Weights of a small model that answers yes/no questions on an image's attributes: batches of 256.
Rows from block 4 of the fusion encoder of a small model that answers yes/no questions on an image's attributes, named by matrix and row number. Rows with one number belong to one neuron. Each number is 500 + 40 x the weight over its row's rms, rounded and kept within 0 to 999. All counts start at 0. Numbers have three digits each.
After each neuron's rows are labels from the 100 texts, of 14848, where the neuron reaches its highest value: "tokens" is the input token at the peak. Only what is clearly more common there than usual is listed. The data: aerial photos of the United States (SatlasPretrain).
# fc1: MLP up (fusion_encoder.blocks.4.mlp.fc1.weight, 1024x256), inputs 0-255
# fc2: MLP down (fusion_encoder.blocks.4.mlp.fc2.weight, 256x1024, transposed), outputs 0-255

fc1.498:478441550461471568539416498518439519493461456534461513474501487483532496527515536497558459566448469437462477553497529493480481500421479567482553487555584484471557527472530513571491461536508508555444524549484526460509609521487513514524434532429525492422506504436489503470490506535516442507483496527476566443454541568514572509452454491523559427583466471534543475488447478437471507521497489522532526510434529505510463514489489539561485543446550578464549505495481436478550523444542526517453547532496500506461502390493483579504568468503478435480473549567524484464448575562564537514449471483490496519407445518537505490465476512497506443504494526505510458508506470496510449509401405484610516492472438483472495500511530586533563489518513476508517464544535531515489507532498489
fc2.498:564463479505528513489523435485513497497507504413580510520470525513574486528461531511469497548500416572524508514541536467542555454489521438478457509512435546537493474436562463500544518481461512504529422469499566545431479495459518456515511429548496487458515455506565488477465459549566454509493480445564551502511481450464498448556460442431460489436471563508497468467521487481571472537570521571472509600561485502468580487470511436498554529541489544509499523483500486493536487503535537419505495447503493506468509574489542546498431467585484509548545485523443491415541468407569497513496581525554588552477548483486534525473503441520481524504523484467547557456540541513517550488496484482440504497529513550503456424445521440524474457471460474539471506397528554475518500543538511
tokens: "building"

fc1.530:439390490492538534578467471452482533526523540564567511495535498526555458516526568514511433501464545517460558484498526558361525513461445484470472527583486463512468504469466518549462501533473472440568495562533513537523493523510571458542526473481513482507475528485508539448432510468509454512441477532532524442521514495420510523442442512490547450577511487563580523485527447451476496476480520611529459429439512512522422494500440540575499510468499488450476557503477471477487529479473529496481525536558526469509489471491495480502528505445444473559466553493494435503465471548564589501443459462457507456421489520440504504488526488536586459545536496530475468445493512531522523557463486522582552573421488502484542493522519530547502489429560489461502465525485456524485490578493537
fc2.530:572467522527578489480485459492496514496521501481549494485475579454574449601396562490440464532481476534533496557531556502514540484493520450447497553481466488543536437482535495512548518481514484565548436473538560537445476502486469496503461422549513481468465462478538485416483528524571507508518468475538561502487532463452524500548447435440463498390429516505500491467457519545556477521556539562475517566524498531458573471485482510499540555468527503439531558494560483542529463427511569437487486533504480553458473528523530487470464496547436485465541426516457516467490550459515497451444491491497585535494483493538482525469491454552538533521510548485535510452531508496527573522456478536494477521495482615572464408456458477498481474554502496574518455450559535496456528535512572
tokens: "building"

fc1.412:455449482508485515517473506524494516535518488553525535518553510517482429480536486497506482469461512493410515483499558485385497523474480491436499497557534424456511515529464523527481495503473489493554531606489470496507490530481547505554490511467514517476460546405559529462482535493487450503497468551438566425449571543461494448437488547499585444573488466535583516550518452495432497500485490576496492424435532518517447452557490556518504518485562494428509476499507495488473559484519500512450449542595509494456458455446411486521575505505440451510485561516542430478440479527531551512464491458439434507463488531491494554537483497522558441526554536519470498475486478532500524538496520448595535550412506488484521503587495552587548508453576484471506494531569443494481490556507535
fc2.412:514495558458462469520504486533550479507458503465481533477457477490450512429503449520487500492500495515524483494484473509568437517503573571556453493458501504508474415470470471544517436530473549517479509498442528486448526482494430534438520565498543568448517497492514465536511540488454541505570544481458514518514394498512440515570472440485487497566465533443494477534487491499567510460530416442520489529521500460510562492547537542446421443622461493538584451457482478527419449562477501501430437421522511531475562470502463537478419536499506516431495509526510502469427476453375508506531518514530500516460472436530487487540448554475452552471488476458480483570577463472513456441515532453426513468494497417510427530467508491463534524516449511483445515449508499484526462444520455
tokens: "building"; "park"

fc1.737:552501500500456541421562497484513488436484489464512417429455498511495494494472554484491604506548508508540471517494471545516516457493562493501541534445499551485515502555582500485543442443455505506503565465526529484469450451542452555452499482510514509488504502487469424476460538517506523508502531493482427546521508531552483477503477498443497535528522572493459445492478475527525592554489491421556500560547568504466545493421574470463475424586469536544554512503548444554565436466532516471559507539433490498471520505535496560507446495520508547497532475556428540458489492511485408464461511475522538541558528454567547532454485487426492489539463486554513521525523487477482395549502509497443449494508526524566440457463421520486416503503526524607456429521489500470524468503560449
fc2.737:522421524445557517534503472497486514537550533493532495520502557496569423545436578538501408470432460536544503528568541511488558511533506480489463564511474449557535433491534523483523576535517487506531524528531522534453485595567485461474500461548475492460488452510530486467503505519597496500526466444514527531506575450495543519507472515494482469361463518543497512509487530433490490519565536542471467547546493520496537504466499480567517524485515532431477484505528519555532482468514572469524487548504466505507479535482494458513490438525398534556567502529419546507472543517546437420467455569533559533478513480512466478432523455505547513510511542528520552498524512513499551517472463568518529531527475584566511386469483483570476487533464572560532441490479503558471573556509546
tokens: "parking lot"; "river"

fc1.598:457383509463514606529454506453460516485488509561558548483553531504545490507563580515491425513477525484490533492488479512393451499421449525496457487594541515517500518425452541595458446507448480480536488575552476493531558494441563436500500466476521500496543545487493534445425544480491487465434557542541518447527492507498505527480429483485542435602536486531573542521469450427474503531453492532537483465476512523535425513480442565539504515474478490470542538480470469449497552466512534462517485507510459425461522457512463512501531478447447499539451534520483502501489504537548544539464482509480488465435501457480533457488511484471569443584551486541483425455522531553526480577431461535553477532459510503481542488487508540508523481417498462489454461519519467536506520584503531
fc2.598:579476511519559482460498443491449496482543484486549480489482587468585450608402559525481469547479491532534500563519549528481556487515513453444502555480473477534542434490529528515546520483516483573554452495555557548485467519499484470498454437540498441490459509480542484424470522517566508513480452494545545508478564489469548512505456474450488490413434504507502484462484527517556474525543545574486517547511490539461560470464487511500564560466542486445514565493554483549562470427516558442499504559493488546477469541521533492485496489526430473506533420514449518483471538473521479459461489467484564554486487477540495541473501467550551520546533545494525523419539514478493598529472465556487488524490490610566453411481463483522489468538539493573525448479554523475439532548509592
tokens: "building"

fc1.272:500487476526507495492465469562489523505551411515465518485504525510481482486518461492488494529469495450468433518548572443477524581490504499411465529527533406509531497538482525507468492516498481546499517529466525436483435594496475524510440495465557525538403493430529476476544494510503536444539505530433562454411579551489561417525463502477523544485461422510459493468465447491428523496491491532439506483452565502486522428534472526483487513478511484434544513492507513492496526442591505501444513548571483571403440507465457479496577455545437456489508506498525512425484521496482469487496473499453408507496493509543422555562456592549569493530508566526457584470502478452449506537529509461492462493436481536496463506576457519540535477480505474507534494514592500480426471479540528
fc2.272:431501497465442505538514535494542494535468507496452533507513419537411533402592432481526524448512503503473490433483443470531439515499507560561495430512531519483451555489470454493464477522489520445446534508453454450508512488486522526510553562469492558497552501525468526601517484479443495486528551494454474503534417507522452481507544519529514504594553497475486497551508465479453525475471444415525470461495503442537441536520522491492429417541458531566491437499453527451435517583484444558487481429504526464516554476472475506496502498470558527510483583483547504527513457522472514538533512549518441441516520506460507457524492539444438501458473449473482477558473486518496402457524521436486532467512505387433517585513536498483499519464443503434457543505447479523562467458495419
tokens: "parking lot"; "railway"

fc1.294:488500539486487510531417497546478471479465486569509491488563471516502444495543475506483503492455555417408494482501550494432496545477486514441498516531549460483509513560518558524450502480497495529506564572489471470505480512501495545511460491461536544531428543372544502439516523500459454493515490516419535418426554566505506461462479522517584508537469440505550522519524437487471522515482434548505503471448556510488503446575513581518476491538523486439550491533520495504515498427511491502458469538597508523438455488426422482482567499544475465484469560520538438462429467518489520501462493465422466500490476547560452543538478512511567423544545529563497526514485484543473515553481526444578515538406491478492504526551460557554586501509551481459481459550569444514436487524510509
fc2.294:545552569555487494477487548494547510477516604482522460471471499477582523456518468478423473494496441474457531495498492451545456545379461448519508511498535530515489533485532417466552518468481481479522498447517460416468556436462489523436517527537533552499485434422463526534500532529490472538503541464533456494503485462487448461510495478462500461476428472469463528473466535502490500513506433536471591490436509474451511508523525543496445489474450506519616550496483538511446417462508522493443454462510439474503456458580531500512502471491440528400441558575473539502567521481472558495530521576536552472515508538491473496523455441412455464455525548547537481513472546445507545463547559491476505509508471458560537406487581527527486508471470432512546521465551493493516493421510517
tokens: "parking lot"

fc1.137:505514544482435483421474532554453472509461421462468507496530510540434478482547478459512557535502495434531467527503536508492460505471536530442571511499577490432551512594526527498468446450450497594492483576469468438488477519474439551519449538462455498490441538410505437483519510528465532439486493551408537452413570559552551453506504510523530480487469457507555484547456465496476528511468464489497580541499572520507520479559520552501518478556539543486573451475542473525541478433539494525447479496509530515428480426453449507494594471532498534442477502529528462496464542532505500487478555489487451531558479540590474555483510482423589461557506531564519515528481474485483411530528480494511463468503492451510451519470445507513503498537522500545448459531544425530440503530534504
fc2.137:553451464480549499514518468486432497526523488509509536478499567488526429647437551526512474494520530554529485555517528536460541500590549517452535565516487479548510429480516549509513536517527474576553500536548538575490463503546463498523478423511479484497473518522577493408453492507557536514518424483551568520489528508466552561516456524489519519438466522521501508471486508522513471506539559577505437518547508536509502463490443471527551560446576471414415497525534472525535536474504517503524528560499512583447504506511514509473446479483463488563588425481467504495446516500557450462478431441489528538465474505546491522472503517580542523506495503479517519461530500534511576568433445572508509518497506594508446509492446484488476484564553530535522480582523516526470528544497593
tokens: "parking lot"; "park"

fc1.639:446464453494558515558534438462522525527564542533556525482478517492536467520446551545546421457516517579457543486510499532438515504484441489490473519577392473503452469418440473482477581556517474422592465490529556563471501567545557459508575482548487493497508480587496492553454450478537492520457437497550500523554485439382478519464483476497459493515523547529532518473554524439497464464502559595507441473474477460513454469477456494545484549467488466473439549495441502486468545531481491504484502516527506494572466494483546458490496479451469458552537520441463538487504486516529570506509446484489571467436493507443473444488562471539511502495527469483511543426482536475538563537506486545520577600492508500509531471531523459544463447419491496503589500466478472513491492535493541
fc2.639:483538561512493480500439528507636509504456580460499502541520439486492535403526490480414504504504444475472517464522480435555491483400469498535455470501510552493495517513479452469512489526493547371479523434449476424466546485446514496421505532526478561476523434524445484539506462499531467472514553457445453463530503429506421441520521416490502451523514508445507482484543506473520501504481465450495530555506517477478517557543539523521438472561442523564591529504443559483469457513485479473523490419494460455548467534510461506542510502576550526492448545520504497471582471483462552536506563571501510479522506504476477454496525487469435502478473517504477516565476497489538421433505532457471502506516465492561539483464539510494520498456432458465479529398512518471566499444528399
tokens: "building"

fc1.367:468430440483541539507521444498455510496572470550572529514511534496564430518519585553529444478527524584459518471491490513443461469485446486509479490531446474543450511414422527484467533506535449495588440546523503560524540526479565463549518479521481505435527510582530526457488533526502458509451423478528504506567508500416507529399508525511494444536526497528511523528504533503502484467459483546489418411517446545553429511498478526542516523438571469460440545522475474466487582540488539510540525532552480523485453449513513531502540528481449407521456541493504468522513511544555537522484452413455530496426509480458495524519560490523523464489491460485508448447504458461513556520450420546576566524440546544513495455562504483546470478426544523487563505472543453519476486497502537
fc2.367:452529521478455504514505535513577486521464536507461542483491441504437556390566440492492514467500490486465490459488439478571422518462518541580465437461546540493461507499476457490478494531468530449448532476444479433470529468469495516461522556489511560487539478519459497595518496504448506481549581468459475510547409487548418504550532478509480507583533500446479502533502484492489517454477434394514494494499513434524467545531542517469423426562438517582548462507447527464411490561476447531484473414507506480514539503535480495514485503496542523441466564504542508519512471491424523532527533527513469452518515474481498441525504527441428522447472483487484463569500473487511411447538530432461513466515490410472537556499530518494494534494423480454453539465473486515567474431500421
tokens: "building"

fc1.403:560512527424456533549480457584526475535437472531553555566429483474471453444496487564509545530514487454466496513537516470553454527475545491550453540469523560503449503473515480478514543480532538515545562455476530491433556535503444581501500540507519576488461453426470464465506521459422475517574481521442527462474476526487502495541527532485516472582469542491502406523589438534555549450492424509579584484575498553443493538476569525482478567581458524477562529502468516543497460441563489558492517527524454561443479454428442525535507485493516474463492547558460459498544484514519497464467485487484501477467494495482475582502485490540483524457505499484575493579568482489486418505558494425526528516421491474500445483460506543532513539548510509497453482463552529531494492476519454
fc2.403:449492443459479527497529509489416508499527464532473489496550514537486485517547529539581498490519565505493493491475491526414493501563475518479548508565531474487490556524520578499457521505524469532497561566532468539587475524591530501552514513474499455552516564526499528497507471462484491501448450527511476492483556561516544520410538623570567529532572492567510527492520491471444512511451532539519452416491500513565425492487469483549549498462541480470371468528492464468519582523513484551537550568480536479507498454465501524485559493405524501592499517466539489530471486582558483512534436456468434482482517528495509509493503523522526451514506471518480499486456523522461510554493477536569514525517528476426509579558496507528496504479587548489561492642466446540475518539492530
tokens: "parking lot"

fc1.690:466485466548484437517530493466536522545505503493562533538518525452454529502511453439433511499519421516638471528490490432509533573551461467542416445496451445506476469415423499485449550472541491442485380493540492520485500543536518438553496469488489495557532495553527554480527440513494569492555501494574470538582453441450538548487524494525464477415532435536440572511514448500547430549526527468442475491559438509494501472460444489462553485428461467521468517546489533509506493548499488453509543463452446497491510571502608505476475487504490505535532491469489532538514490452488436513545489472521516528481498537424472487541498474510447541486506492449533499491511530486503603453509511581463517469504476543509507496577487463443462467510509463483580543488571556490498549518485470
fc2.690:475520466479509508516564499451568509565465511515510558544519464523444493460585468505492490447473451487464504443454435474532443530501496521599477454491512523507430508495491502457462566538455532475482559481472484485520521484495520477467539510498480522511545444584459506568521461465470491461519556428510468521578418513532456517534573541514523542578596511471477503554534492508461493491489476403509443465558499467559444515493506488500460476520424512574476510535472501435409564558489446517544513423488476491540519515492507447507479497489559551524496546448561536546541444504467449544527536504515452432515547484471508455528506494451419563463445457459503475546503479523510438468526474465493534490523499474397558602528516489512462527484453457447451556525445513563583512451499462
tokens: "building"; "crop field"